A small image embedding model, trained from scratch.
Model: 17.7M parameters, arch vit.
Rows from block 4, named by matrix and row number. Rows with one number belong to one neuron. Each number is 128 + 32 x the weight over its row's rms, rounded and kept within 0 to 255. All counts start at 0. Numbers have three digits each. After the name is the row's rms in percent of the matrix's.
# fc1: MLP up (model.blocks.4.mlp.fc1.weight, 512x256), inputs 128-255
# fc2: MLP down (model.blocks.4.mlp.fc2.weight, 256x512, transposed), outputs 128-255
fc1.81 082:142178123143130088056158095162141085117118097170124092060200154164123132145110145115137101099097102113160134076140157114127147126161133110054163104155108125108137113145099118176180166110193152127120131124084132163102136123151118106146094170099133135174125144161069148126141128120123138175104138087155083108155139169137103106126078139179111140118202086173109114133126122140088155133109
fc2.81 080:125137154185175203146134098133112095096135135174195125101172135106161129146141103153152134127095141162121099122119109119115168170149137118139168132124110165104207164115186144113193093143057094088125069103150169086170120156115161167152099155175194065060134141145177157158124195125130068110119129095114139047179137100172133120193133134087131126125132182115134169143095101156121106090122
fc1.82 096:115125156182155131135129152088118155144134158126096126086142134115169115100146086150152139090138159075101034088121106163127134127087110122112088138125136114089099105127086090125138122157103183121123140163204112031136101161146149094127144100103103134112066182146120118128124080028168164110082073178095113126136132095143112136164071148157146119062123076117136131130116106201104108123138
fc2.82 100:132097152138132131158113148140130092102142036122127145122143115021158111138094132136132156106150148151116132153203078170076080097167074141068110121148108122124144130140112105130123148117126143138136157133171111107145123085111089145145134127120148156085163167100141110093154092120094154163179120108104094110159142082132114136092156089111090150158140156123117066124125130076161088169139
fc1.83 105:098149153056081107116102158123140115092174149136044131075088122149119135117118121127117153146048074137119163125116111115105135110137139135162124141146078124085133176105083109145120156109162123101135104126125080110089114143074106091139170135146133170136165072151128152204162058087157117126136103094168103216164100140080087099159146075121108172147129140150109117145079115106092112126107
fc2.83 109:072101168106189152106133157167125200042156091101136154102141128179134147153132120126104125088173201110115101137141087134114170154108095110126090069119150062108169137076066126118079101138114163174075176140136126137167107116157141084140132177078127103119141135120084070109115111119150213167115138143093144112124107095120163094104097122113163075175125143141123089122180174144116174117124
fc1.84 079:136106212082068119127155072085163125106128108154095101138104106134177132092126131171125116139076087114146097149141158090130126113060114149152163138122058129164134083184123114128150130101107102087155096121151107063114071201086118102151123137138143129064065186119118123084135167118138174141148105122148151124111099153115089065139115145174137112119115106080189141174084140142155137111094
fc2.84 082:140119113152184069155130103103090130097130111110098075168074156088125030144142130160148113177127138158072128113170113141162145142158195123143105140141164096078127173163141134153143176115128183086087145173127169124135132112178145120126133145109128076140144108156114132154182088153113147155161117090074123122097100149136128163174135134193114144117109128179200090073114124134149161066103
fc1.85 090:151090142088140158088109056148167114116153124123082156130111158155096182131122172099154129116080129131096071153165165166134129162143127173072136093143148098152157142123123138127170101124129119124122131179146122151088139165113144116128120164145177171156160107124143080115118110121136189144153107165178167105128191118093133111101183132103119129118113140133102170190144106131205083092129
fc2.85 091:105126160097105109135171122100121184127131097109128110113134144057202128120130083137140134135134166156051159111145131075094154162120110166169173091109089109165103081103122132139105127108112082095153108115052153184104203151151177137170149063159159158084130151127086198124107094115116129139109088084116129117154160159143129073210121080131171096096163132143095099138197150203150127160119
fc1.86 087:163092155157146157132118161061091114127153109085119150153082171122149128124145134088145138103079120109161116154133085167170106142084148109122119156157107177159152123142089072086050093205104144126136147123150164147081147089135119207137038192108073169149141163089212119085162054139175128053154095147086144182137089137113128141138127158143117119142153121064118091135084115092145147076111
fc2.86 085:099173094108098074130160106102091078122126156129150080108157165145129067117119113124128134091159137129115115122144154128112145127134150180106117115126103133149118139183104153111137132114080078167116099131088131153148142083076164135123202090145167231169106194138102089138116104108106174172140143160083135105136124147143144122143127085058159160181120123167138100141131073100153140158085
fc1.87 098:152147166124137104134150117105152109130161134146120154092105146159137143122129151118180104127124124104073142070151148175095142152082128139095099108125128146170073104159132157135070137171131145189142143163140128119168106115076126160150094091102126131200101101149127151130120061074152150131109180079134152128083056107140114097125170101085141156129142132099138190179188146132116099175121
fc2.87 089:154119120093165083101129120163096180206118033175153094176140157178145117149084138106129231145137139166130027113102122094116130130106105125076137154111137114170164125118124118142113094151110098095191140112161160094111150108105124089168100123094169094056134097112134145079146136120108107136160141127082149129091159065114145193132039130097122184162150191109118132122182095099102131132123
fc1.88 098:130134051137148178152079136118121099132110080151179125150122129154137091137148168096133123126075051196098102171087124147156094170130101069097154150113110103131085176158133121131131101098144135062155116149125190104165092163075125138153081172120103085102071075159137034181144135100115130070165098162165157095115210102131123088124108151163140101127152117132121146076148110154066086149144
fc2.88 096:105161148112094134183135122137128115131148173102138116162089157158140092142110155183131090091086127148181079136074066171127122105161132118130053153161139132147081065116146094100186218139141136124130115135094172178171128114102142162113179118132132063106130056160127109123119116111146096132173089115196057144105152167158117171159095120134127104101086186132115144146059094190111166112092
fc1.89 096:113151150131114085160141138120077138137161134138136159168117154112082178163136138125140151140134148117098096124167119062108110161126139152175143166163174137085159074171101125153092123107152127163122148141164130154062129118179075148165124140135110141122122125107148090126210140125072106144104194136168115105151141103139146093077120126083105165126065157202106126185093127146160150158138
fc2.89 097:198094072206122172130157156072154091158179113111093092135098087108087124143149069138130060097193130126130106085064140151130102101095086162154146108092121155145137168148126115161145140153079156111143125129154105090120162095140158149150107112110201083155120150160141173137165164148154166079168062206161154127180117156146116087131112159105152155128191124131190143096159118107160138153074
fc1.90 121:122149121171153119050142125084104108164141128107151108062103201138135205136127139133033144134129144131070091097213150120125120124149157119101144091108126090140099120170132120147069168197143081094086101096144072101112088083160177145108141166143106138119125151112151110132118050143125128115080175161190093122131137169084122101090114133206081146123103113121144166098093123141132106136118
fc2.90 112:147142074145078137078101113181141168114092103087162123127109047178151048087138066138150125159104096133137122207106131120135109148118140114114123136151153120134172148112097099134135091138103075118115086133134107141124172156138136059136158143124111127039096116195122096176134103127210155160128102140089139093171108157150165115097111078073104142157151177095159118124102119085166115118124
fc1.91 094:109157165107080162132123087101176084097096128090105137135141142162139099141140126166122166077103164115157149134145167169175156190202114131183095125132131147199145044090115108157171099171161162129090157117098155104116125185068099126127113162134102130106084132098105163160142114121129102202120160171106069152092180138133157057169118171153104129075094093125092126123099145135149096141180
fc2.91 093:077170070193132056088145171076098100106154148082156120121115155150093132116076118120127109153143164131131121111107134126150120151140094179151127204145073117094176159154118194164095151118080158177095148108174111104149163165120075088098114104125211126140128074129130065147096056118129143126086153079122143098163149077138117148121143105140091172117135123133142106152095077081111176099094
fc1.92 086:171118162130142131151124098142114130152089143140098106135151052148124129124127131145146115070070145172141168105150107070107184125079151116176111156102108064137128146173109072099142119178139142133141162089078133148180180185107104122140101114103070106241128113165088109101169155147121177110163166154123110102141091097181147132168107107061204187108156150209118105128119109097159171111084
fc2.92 089:157174056085098114133155105121133149111133107160171116158113168116140183126136118088138195108132107145082109086143154067194093145220112076141161137134122196093151148124048158158133143101105089105075128119144188171140096162169121130149104198142185180125065097135155108169152143121078084151104090120176197149138124092171160172131125118142104155072112057087093169126099089133128103177122
fc1.93 098:150075180091103077119156047125089103084083138123160189136014125143130152066135107135064134146109120150126152079168114160141135124116073132129124105087156134094137132135151110178129091136152158178081110142168091095090084127119111116164176144085110122159155140146176185072119128095163106092133071147123181184086100123100089113108194119070187114175170126114121193174087116154131119116116
fc2.93 092:112089131109102172166132137177079125159101118122087088108160185103156174156128087140171177153154155095097080149046126139128133129125076115147141141122149085138132093139142157126143159169107136141146135172103117213168162156150132141089173130114120156112154161114130126139153092103094154119119143102098155153137143147146159084079111120164088132131192101127110076137135115104105162121104
fc1.94 103:157158128198145169109133117116143158159126139062112129146139033220121104136144157095167105150125097078121087133120148125129101134156125210143066134163142115109084139104043108133124206145086143104091117138119113112151186108114130152142107222132165160168114159111159115106173206153163144106100126072140129125132142119166139101104070176153113152106155167105199125101064147136077132155128
fc2.94 098:162088152114141136144101120166157114160125118097156124068121067117085121126169110194165137127135151185135160078119094119085144231128128123053105126029163139143184164112126098135109156116107152101132130176153086104135072120136107149149180153109057092138112187101133116123136143082123112138120152150143119127111152095102170152157108130130137130107149102194119132121155121137159137056088
fc1.95 085:124142165125150139101062127115132073064176102048163158132147125144144084155124118113111141113120122164122079135128122132122114136097138171103090150193119128165122137127144116095139142171133179120103136174101122093188113146119091134139100072137127125135141120059155091112172100119165079143144105137082073145080161134111165152114159178192095122126111124105111104162182082138094090134110
fc2.95 092:098109140078122078108129201102104112058103101102113146135138084109160112159108126089095140137105095083193055139148171125147142176116148124096131055081146133175079145153134138118110116089148200146184136161157129130116137101107103123131076138124136173111142150146110108124169160127092159132096155122083204145103098161136079072153119095079093135131123178117198149177082134119060119106136
fc1.96 119:165110203156145158116190155127122110138145122166192100142098158159154105047097129128135208124139132150111118101119134096072140135070114170138155120139122109105103135171133136129155101177077082073148067132150102145126139194128090118150171144107142170128089098099139088124119161103125086175128118155177105160142142118089082151098102110155144185146187118170164169174127140102195149101146
fc2.96 111:126085119150126111105112099184095151068151091091141155128192096094150159156115073134131062185115104079175099162169162121118148155139191141095146190110112178080160143119122103141167195101115143154083125118107100091153102082122136099094182126118110151120130128156100082117159069119116111139155113146111172090105128177185163152154198087137041157093068098086109143075100158188131045085125
fc1.97 061:061191161143143112142164137091112143127139163176148142112115155172062137138143168094131161162086153121109098136149123137140082114117163099113134111125123171173122196090165097161103149122120138113145110171140100143081187118145134150114123093117193121106082071164081157131092104193131140126160138066148085156111119196115158031119135090101128120112178158104089141153060106106153070080084
fc2.97 057:138102128142167116104129090163079128179137121107161143148108142125085132087124126096111164170163108109141147143121177132103102113148116045145067085112131058127126182120122129154139110121149200086109101173100157161149127086139117157142152152120096123166164144173100164070179133108197124088135135104140137144153141068223121162073144176137083113157134100159106154089136184076131169096135
fc1.98 114:111156148155124125099128185146109119135157097140080161086098153129132182089084128142172138134127163126139047141136108073069064134110115075114127108166093121172150138096139160177166117119214100073141162141108146136099071160169150145085111160180115143157142159104179089136196144133129101145124157165109147130098074141101090092138097155140123095145176187155082206168184094148117132127112
fc2.98 115:168057174159110093192115128152120175073152102070149113124142206167092171172117127117117118153127105137087152165110147106182159137092109151040047135157139162119132135154133168140157123143097126144132124084118128065083117108077139152152086105124109093132153061144075103109112109098096095132112056053115115149126117122068140129171150178126178062112093162130073113124134121114111157161098
fc1.99 105:180112152092111087098106129095088110132115100138172069176105142116102116098122160156062120101107071180105087104130135135130133147088088082108108189141134135151134103128158126178191132117070112123110113121158134162146149097138098199114067097151170083125120106122156130146110054089184128102114143129058137047109193165094120072115145176164145129147114111141084088112095118113112166100112
fc2.99 098:103148133072106093123120143166103121155145188132099081114124128109129140133189109085130161171161160136142144071119091148155121193178114151118081160104150133117145163076147141094104204120185098166161151118120105080131125147114134073116118113131102094118108095107124141137125108113151124092148150132127108171177149106151181092043122090127087082086171133116114129195147125122087155133149
fc1.100 108:143090121078122080145173120108157084118201140085141099128105123172148147145156116171115116106107111179139187179136135116131111107135128130084137147119170061143145098077097106128139154122120117187169080157153145129125076104182121088117179094141122094162116076116108136121128144152176098071071127155123070090103133135106118154113130052089180149177099178068130128127099100049113086129170
fc2.100 105:145095143130189150138073073091139076173144142145123082084169092127142097152152113141121135052092118151129072133154081147087119127134113151153129090079100128161134143140088110147181102124153090131138138144142109140133161108094119117090153146114065138138064143138200160099110143073082122162142107109106159152194123090172109165146117153119074117168122069241133144174118083220101127190132
fc1.101 089:137154116136137131112090159078116075112108130159180103157130105207182119131115175144238150133080140125131155098131156121140156098173084145142048082149132134136155093068118133114100136130178133156136076133084151200135086126111165134126128161097094141118113156123142151124127123164106141091084139174107080153096114155131165073138121119164106136110154129095124135096075060105121121097188
fc2.101 091:150103116109159155133119148153117171135117085131120147138087133149127129142149088104125105081093105183155081092204108141179074147150157114137155124109188143127155154171088134108175140120140182139040146161172131125160110178173094199123143117088090147104092078165138089072117137090074123135141054101127107123128212075105100180141146138151137114080121126140151128117094127114149158141125
fc1.102 108:171186162171118134175058129115091057111097110132184124114134171159091176134133082162109142184161118088132134099153136101203184110090097125124153103140089136162052142151122100115155088129146088129101147121115202114111106106091160109200118172118165088156091138063070123132126119212163133167110080135192074161125132121113108115104118123192064140117135112177138203134107150130112098104080
fc2.102 107:127078105120126174187100171153167116158109057118124114150119131161129104136145137093090135138087168167196121163108067150181042150169081155110108098156161112120163126130111125144174120090159099100074109134164164120149167094174112131095105101116098080070169101107122121188123102110186059110076105125087138147169116086160122123130135134121184129148159127155093090155161183120126146083185
fc1.103 101:193085116121106143127122162181114120111168112197104138093168131123136140095100115092071170096166110081159109102070067162123208115172054073123143167168124152093112158150132112092161158131158134115115154075075117141076165140101160079122144120163152119183187135068166130119134175127125148131098121116106124111119206159136130122145184164117135086114165120030110143103129164092148163161109
fc2.103 097:130040093087085165117170091138101110128107101093122115121159167145141143117123115108194150121154118122088062125131100081150105114129088189065136087165188143096158111068148171121108142119169106100139146139123133119117063161127093120092176063141113114121137099138110211140145139146114117133119109135144154097125084157092086115132152147117142183093101191132083135161135177106162121102114
fc1.104 104:129105158115102131116102148105098120158071139149093124160145070178135121135094101126139152075153145166118069178126162086180081133070143110105103174165124148121115098107202138148175205155090061145150172140136180117096114180147101131103115175144086131126147161152073120174165159134120129142159154164121084109068113131159160145078069094147163111150078151171102112120098141066172131128171
fc2.104 109:125129114183180106135124097101171126120121143113176122135120135134102191117096187149146120167073080128160113144150128172152150135107126141184101125161179133131131081155156093111160153161060152098167101110181118141170128147115116130189167111112127105140133085103145109099119124134153164125141064117107098174147140116181201172167120151145119149170164175125182168153143096161137173149101
fc1.105 091:130116117097107157140128072083101158067140114027082132128069083109061171136128128140117233152201097111127084152126117139151150138132125137131068060119108106106117105118096160173142105197125167098066148133136151127103099087120162148078166160142168082111065094147071181134065134143181083086129104131109121178193116127078087143144126122112128124161190149151103093156117139098178109137116
fc2.105 092:195081161123099175145102122129133152135131155142102187128187124104114119122135084139128134150081119160139086152040100100121167106127154134100152113040140118126097106110153134133127119169164085093148163133140110123153073137087116116144158123089184159111139165130161077138180127065119077097118177149114142150166109130199104093087150081163144124226124145124151085164128063143135154068103
fc1.106 111:118172231080165150107090153176160152130131087154142144106178141082113134132134086160157129148148132102101107170159161085135114130171106105162068116155174175184129140123095100184171085112114096110074066167102107107150134189093114092164181105135148154094139092056114139145165080153179127124153130123086076181138124158144236105098113088134110099165139131077109121145097131091121174120126
fc2.106 116:157126091173117131145136173108145137183086089146153106137155069123100138122066098095085111103090177078178119079123132116135111198087187156174156207121119146160111169149153212111166113117123123141209133070108132154116062130115119139150167146138022066099153137134086126122095085114134107202170173122121149084122130144106097102128115170120204166094103108179126157116163092175138175115109
fc1.107 084:165127103084117131129116141145099120150046129128063109107123183127134151130203131161162103193130142077173164103095110153168077163104140155212126154109134086142105134187173149143152142158125147217091158168092164131151150130103098132187112065151129157145154102070125081139178124116135126171133135039181120136165159069153118143127145131123122089065102139169070114106126090148098151113154
fc2.107 082:138123119131114150145142114098121143174135108124147096107142105124159090097121135134060150105143123111085139162123159106120135086103064082175143173124118125133100158084084122108092172141129136061100090145174113138128063188150126103057142118155142127124093072174158101134117197150124050101118141163092148118112052136124164158165154144107095177127130168143150131081157055164082147075147
fc1.108 092:039136070173102123116128102206116130158163112104133127085179078135086150112196048126101108133137175148141091135106127166168110126129113160154096141141147133125123161119169109117133067151167100158163126162145111169145153110135212141134191120120095091144166127118125195113148162133144075160124130152130111158114167098137092104153147152090181049085192119125165143075060120120161148128111
fc2.108 093:176100118144097185141153093117123109138088154148170134105122193127053143077108182115137126147106105194130138106144117128088174119171112045129112112111095150142148177073100170190067133091168197097057120175123102112128095133143117108147135126038120125119150050132147139110136083136146132153157128121104130169115119119147151090118106137103144047152182105122071070124198110085113095099153
fc1.109 100:079099151124091149125092176140141063148090119156186137121167098141099182166130061112087085126145162130126161101115080165064123126134109098184156125133141101123064102088094102145149119144113137088183142122089153113164107081103130137110122103126157149119153136088112131160084124022106129091116127139110091122084141132130117124112144114159086103077147091135145138132159167099117118061090
fc2.109 103:162166145127124110180127107121130101158084124154068148145107117131136100197080148159141162087082089055122150118167154126121136183155164171084127090178143169111148145188188098166116091107149125087115098103154124144110121167164094174174166050119156054148139109074122153167184064143127161149116145113094103138115155170114088151078133092126110116143157126139110098173100146123136146121169
fc1.110 085:091151126116140113095175125062077145118137098173085134097196089104132086155074111158149130112171130121111135086115112158099086140151150152130108079100159073128070079140109119125119098117118077114132098106129174126173087071144136131153106130138149131111095075130197169050144138130131109065143126140090120188140152103095075146161175136112088089077130170134087133131162147152085083110138
fc2.110 082:210107112153078141169098106102099145127135115122119116103180139141116124140110118099099141155127087188141145138152075100130156098117096088077163064110106135136121101129141109148080122150193119123192193150116129121127141164195122116136076117099124140094089175142140114117168092111115102129153125084085118184186105078166142120108131165127095137089089111147179143131092126119208083145105
fc1.111 113:144078158150121122201170126079193158118132088112102106120123178116110107168164145094119155136104125101139139078073082105162086144056119125132100128132096122100141180156164122145163176126178159158123124169164105090182109099127059146139127127096135149153138049123133179086097153120137159123157084105150202098140182179106138078124065109151138148137065162134132209137118164108099098119121
fc2.111 107:148132174079110094141156098159165121203097166106144177099123129130127121114106093185152041186121098148132156129146136114101107132172139122139145112166148112140142137166153098133113116146123103162138147126128164164079124136103116143035096130155140095108144091108144118138133120108113213087121135068114138162093076097054123170119115153146115069134175079176070081040121062133159119113168
fc1.112 114:151078146065167127123146105183170165172121183112050152129096177098146110098160112156160134162102133097152148159077126186148127109064081108173123150118104152115141155123169116134145169121156097141127131193131138158134095115146143147143091159144133091130176141114131159147089089122096063158093157078210159111166181126128086107134164086140108123137059160163123193176152120137105110145089
fc2.112 113:113092165095152108174143077122139082121088167116106085138152111104088113161078183139176164134101159124150161136077140077120139118117136130134105119098127079125097101139147131098173128126107089176102122176168111161119139162122150120107066097136158139123125126116197099093145180109140153104188098117127163139123104074050089124165123105163113125096170103125165133080104069152155125084158
fc1.113 095:143102127110134153138124148090144127113131092065130130111101145090162099136069162093144109156101104118113098077159117123094119126162108138094147139134177117138058126103038191199106114126119121150156148167108144134094143139109134164110142204158086102130157111093139178141107146111120146069114102098082112108137061060148099173124154131187175128133199127099136104182093062131130129085135
fc2.113 095:177151115163144180141120168100115147113160160146072137105191167112119174212153166168155107086117047149122100195082101136123158160138146084115134176128082166071201161162187082113123152171138136121136165173118107090145093114069109150130144146142149173080114123144080162119124148122123139158107149089120132138113169122124130128090114143078149111084107121144075142119135183148108125162113
fc1.114 072:105131103105114105112138077170130123149095107173129155144087121137104167106114142124074087101079078225111125141159155158157147136138145081126175123037118119122118156107084096139137090188096157156114090145126140124166109114142109147135122125099086131072116060109103168111108154136129095100208076123095163156131074122092146111165134107156150064111166151047097099151200092121091149107099
fc2.114 077:118174129128176147100101174064083116091087126136086140165098092076147084205133124167112095097127120147060061164103134102130141154146190091079108171120109177218160087108148163182131111150123134151125198102184130159116146142106154134128145192188129117088087139137126186145141121113134064125131159108159120182110117104137126153073145142188175126128226109098161146147169084165105142146117
fc1.115 108:147139137153142101157100095125132110140105178099196101125130161116224163127119127118125158140147162117085099184120095156141067121070098104101108144153102120151085104164193143121094103134158187112134125143140138102156127169137119116101107087145128061148128116102168173143153083157110131165123164129145191113147156109071112094146110192114122123091136159152069121127117131189101078079147
fc2.115 105:176110155156113160096151114158069179123094080123150219097127149188159088208131149178130123162096138085112103103129180150125156147146124159138080137121131106142130103129098142118165091056100149087151161062081160098119165098110128137204184204066082109118107096164134094121148184114124111152097094106165101164081144095153159139115111172077164122132118168141125111081132073083124105129106
fc1.116 107:112099076145151089065136101107173121131171134163080162123180128104122111098092159071134126110155144132102078133163089170193093130116158163199176066127112115115125112122174163079141134129118102138154088162057111160142141135120108189097084162154147164158129135097117140077182092158157171118138191121106128126117157156122159148130143127103125163138125108077140153085091113086123132114180
fc2.116 104:144142150106119156194164126121091098108150124091157066145105146163138132083072104127105101113121137180129078159110153066100156130129127165076147171104150133182092134193067105124081137174070084153157157136093102086099209141133107133174112143152111150128131154100097197101158155100111127076162155131152138124131141153149120102117110163118102112169143071165131189185099093077115137136177
fc1.117 100:150117200145117175148117098094145125112109150083159141169122121129124095155135089093052145113169152139191154127120156118163184148119153117097187143159057163115131124149161127144160103089106104147047122085122129110153170107117119116125145159166171139095083152125141168160177148110156067094096164169182113121093134168145125134163207115147144192136185056077135124156116092126070133192149
fc2.117 103:130092120163110063101157127139117141131138121132132135062164108163121101131161092202157109141076118142064095099155164141136114129168114144142223120148170150162072118100102147118178083094111160164137139167117140102169115093133162083122063177095052121104126144164129166092106131142148091127135073178109147142131108166172120086099129107098126056128132178125105138168117164126135093077135
fc1.118 108:166172111144127139184098160096133134103081095137177128111125138126144139110097139177104139152104122110177090103109122141145155190166213150090084166099177105102126144143134082151165137170136176162189190121168129159137076141145100138088112157158158151144106132082154158131104184055078143062123097096155112112089141146123134111099142104172101138063076060135136108149132075160113143125117
fc2.118 113:152167126123177120096115116195121169134081173112084132141133066158073075134110127156125162157105147113078118164138180045112113070115107136142122132159170146161096105106171118107150152140095120109050117158153123120114094106154187094116115104139133110169079079156149067119093130150144192130116121140155077110130101116132188132179075153107164185138153165118158103102075210083134168173162
fc1.119 089:133085175103193103164128122125116098137075162119085143088150117143130076138086156163113066164123136206155064115112118092111095142134143139128126110137197124122204106111166058202119133134127153147174124125115134122088175166151112152164175060214110157082129148148126119100112171152101106163096160170158103118151117151081130150137124123160106158084130111171183113119134147155197094143142
fc2.119 092:069154095131123088134102135087164103133157094195103136208124159098130112150157138151138211143162122151109128119106183116120095121102087106117084125154124109105134082142111143122141152166086126128115109031158088126117097128105144128150171158131084096126188140170122153164146170138140138129108131126127133206121106105163131189123169128108148142104180123088089134171115085126130105113079
fc1.120 076:138100154111121171117175098139153141147119127131133144152133132145113166076126133110135195095190109107119164075139145103164120159152160103129178177126122185089124156161135068147079148152144227105085187142173122176140108108155118115178127146137150079143098136112172167184100083074140127129130188111073191145199114061100083137117188082159170091167189110136040049117146121121163099164158
fc2.120 078:098118126129127110118136187034106169025168084165101153126105136044129123154112139100128151112162114108048032121163166154106083123099083114106150117091107134116165103127122150114122173119149173139127122157128124141159091130135103151165107138113109149121081131120130142147157092156174125124110147112153146175114117125140094128101126108119127161173123145172142108121104122155102086159155
fc1.121 102:200125089107137138140139149107130109138198129158162114090123134169138091087153146118181140104155091082181126138127175119143151072157148150090175114158156161105143116135133175171070106123107136109114145138124112134114097107132069141130140162053134104082123170133137120133087131069156125112131139112106124067099175179141097117172086122045118152148128168098177084041098098162088161164073
fc2.121 100:133109113167138120110155088140077167131124113116161159124153102157106135115068116107098176125138101099161160133124114136069154090124121139164093145135085123068123131091106152154142129117103115137124167157135111093086122164100062103099100110157146128111101141124156122102095123127118196110181140124141096170178043137126126126059174112140165146101149106072124188068180183114117086102122
fc1.122 097:143118119156121160109061103137171144145167160107160127149072144143133161165164071124055185178188136154141145104114150122105163135106135152172189115127164126151122155105202149149130128121124180138155120108148130160112166136123125171114125145103131107135069117123114106176151153062073078123133126195175143100197161178147147148182124118170131109124113147096149119070135131141128158091109
fc2.122 096:089163136112128184148122101108103176126172138128123135139120148144119146102153116178174106146107181132095095136058111142147089101195188132141113094137107128128093073124092092176186157111138116096092158097168055121108094136165105124160143122100109108148139113152137125115167143163103164112137164153207140130140125106161150106051125131196162126149108117197114165176132157177158122150147
fc1.123 069:126129137095105166121111099112080137117167174138083066160146074074084133120132127142109105097101097193092087137115061113076120172092128167152118138109147082190196124110108127108110109156131142105126138142201120091110147131108155131123155200084104094136138068156094147144169088142093155167132080203119114116120132064075146138094129194144108149131109157194168089065116111120085129135129
fc2.123 069:071079084085155148154105178142144129086108127171136158179058190080168077094125119100128163105175123170222068212096105058129125128115120125168128121104099132200106160128077156147185121081135126145077119167077173130156118137069127149153118094071113102108147113111156126150190110068127098102153087113148222101148128135167078068138141122083096091161197125154141169134082159164096148134150
fc1.124 110:079172063128110130114130128106141176099119123154098141153105147172085158139122123132083162117150111175084148164107079158125140126145148139168158149128111129130102077084084135169088154118115088092090151172176140154159116155205055136103124136127122102152113087169063122117124119126119132117159106144180120122183097136128131069051073084196170142074145120129133117087129107163156150139131
fc2.124 111:129121097096166114105084113117178183151165145129158171173122160134147110073154176146155150183134144121117102159103151119154151101158133114123061175116123140087164177108169087100130129171099122108176111114090178146094124138176195134157152157145120157150110145102137100106126030125118145116162113140139182203114095138129118156124108108171159194118133126142111133097194136181127164143123
fc1.125 112:113130141095071093070105091168105095157149143137132124103119188139120162118140101133088177104110148150174079111100084142181103162159101136088150128133085137117111123199142103113109133131142123133086148176159187121080148103109114129107095123132134120083111144141108129177126203100099084106173121161112137157156141068134076103139169049111100126120115141176113157063181140093108143153121
fc2.125 117:181108134170144139156104168128159131086102090059088148091144108119126123137138171126156087119126102124098163102127078123136075136130146123110125062138128120143176101123159103072121123121098110029157096082094122109126158123150136167131121180140137112092135129065096073153086086089094136105114080085198088111136148160136234075146138133154107109141123143081113112082093118141133084069129
fc1.126 109:093187142119116136099136116173103141138157159132139155128114092151063078123123110092163129192149145136155140122143178192172159091073069136138134126160165166067132146175136095104127214136154128159143164071130165083145148148134121157135183127145118171128129090156094174131152112129141113112169136177090188122147102097152109121170152088139158088103109117134171116168205127191171061128082
fc2.126 104:124100148195146109135082136149131117127106055102142197105110196136133086143136179109131168086124171117040104121136101152185166164185151109159135163127158119153105131154140125162109113185132202132199099123128152134140111083198105134172086126140159104166097115086150172127168055213192118161165097180148122145092136048102137168120054086130114072149150136149119164201112174161127108145151
fc1.127 092:133134127060138171117124139112139190077106139116072135101114059147076092155076136110160176118100146123161148167082110139159152099111138113082137141115159163103146104146083156107150126121168170087148146143054141169147137111110206121136083176142168151196116115117103138212134189156095131157139144194141157148155133122117160148171140102093086060132111129081165124085110085140112112154150
fc2.127 088:101128067144123162174182041189111124156126153096151146106120140144133129110123178160151071152142117156162062112110105130152157165082107127210163116125089128203130168098160128149081171123162144124095170119188125129091137127121062147111122108149144088089144158100108102137094116102120104143133116113105091135161167097139155135112123141047147101135167110188081128096164056124138097076095
fc1.128 079:171120082117097140101123093093139105199088088140131092139150076129142149181117184122135118127126135086164094112119170084118121111119073180171144114151115130146099146127168105146104122092149139061143161112096202121127146186181137085135157117119119146177080133145071095169089128132160124141184119140122091073116166148102184085111090059082185131077097118162164164075147135150046131129132
fc2.128 087:121169114129094111162128141122132131064144064185106116193177123140179127087125101169139124084093090149174117197147153124141181085127190105098085133162151117124158163085125154101192159185122152105073140118137123122141178058104120152122099143156122167117160136176115110049132087146078172159146136128150140125102117100085152146168150174138104087117103144112091124159078160108139078104120
fc1.129 100:175140091050131131117162118145089128155156117094111126112187115134066101102125159124144133179193110126166180176112122073132126115080135161125042134154140157047135165067111163121178141117102155117147159104083098115129158165077121082105125125140060131102122183207120176137172123073164175117146152126122101099111136113178117168146091130080101153158179109132146142131155153203088095113058
fc2.129 109:165145112175109112152092117137196198103173126127130126126124070064097165129133138115103092079089161118135091141137171116085185139180117126160112098063075135159126082179144139114116080182126105137113104117177114151138091068065134118157133179115175132138121161139143122136104139159128120176138102137124124133160040147185163172168177110082157107123119185114100144148133163105152095182161
fc1.130 101:090085060142103139072151135160153059093164121118055144098187102144140086105104161113111106212098131138125075077123130129138127123124162104153119143111099099120109144105185158112114132133100141062088109127072128131156167181121088118106140129071106130111122104114061132115143112070207178149123084171122131133039123154129101108103118101102155080184057149127101115139160114168105138118134
fc2.130 104:104047179146112144122166103216117097136148116125220118096081134092174147154154128191131069157122178128137173177136132089106168106100138162151080099149091081166150158140144102116152179131106131114106092098122142128042104076103075167091095121154125171120105096121123134167175122142104095140121099100127147129103073151158129139167098143159061166173132141088063131096109112158145118069142
fc1.131 120:115153111161120135146105107107149176169034113120146138148169115152064144169138112112150174114126183132153108125177160182135135127149137148135059143181177145123117137103143117180076149120161171179133150170110095074158105139133129124157142202122113089118109109151101136086113172107097021106117164098171129068112136111123126107126131084129113108144121144143112117126164133112146126146141
fc2.131 123:141129101118153099152112155062180146153180133150143084130106128115135130128125123107119109169123147095086126112106157091111175111168131107128119135111152114131129167161095128146119177113143078123168126160154121099157180124107092107134094104156126079121145151179094086135057149123074120130148177128121148092077143111087081098111044148075096175053107108112135183142166186134151173110089
fc1.132 106:160144114121138140097154141104140082158131107167117088197147157123107110132114102154145127125114150143113104097155178099193102072112076152067136184111073172153148120154167152136119162131123123128129089072077118203092128159154154138173124132081067105155110136143124177158159130080119135112159106143072074119123180101103138085136152082079137101163135205148117095150105086186116144084076
fc2.132 103:159126125127164124094127140093072091173117122081162139102137119123128115187117141069136116113130102151078134177123085165189151157179150157171197098161116113112088154170095101124177121132131164157097103158121113088111120113162143168166154170146096117072149136147142135124155087152124170146177136135144142108098132139168125119118141203128093112145183132090081227188170144151127200175138
fc1.133 100:103159070116106179166151172150123110121110157175116164142171193135137167159148187137187127149128171160123160171162157127213098103172159102153084094088130167142144101072207134075122110140169128179135111171152108090113087141136060152144086105134123158142154087125073117149108116131107145125173149102188165167106127155168113110146113107091112080127070080076121137144172170135091076131120
fc2.133 105:081125143131073079121142095131182162118148106103177111113124169091156140176104121119149098151095140104142143104077149128069188184091134111144146162177145136135132157154127116172121133154088152134207144125198155132158198142088125083155043123141128102158169144146133118111125145161169096106158160200089133193112093111145115172140126108065123076131153153076162150132143070097118119110147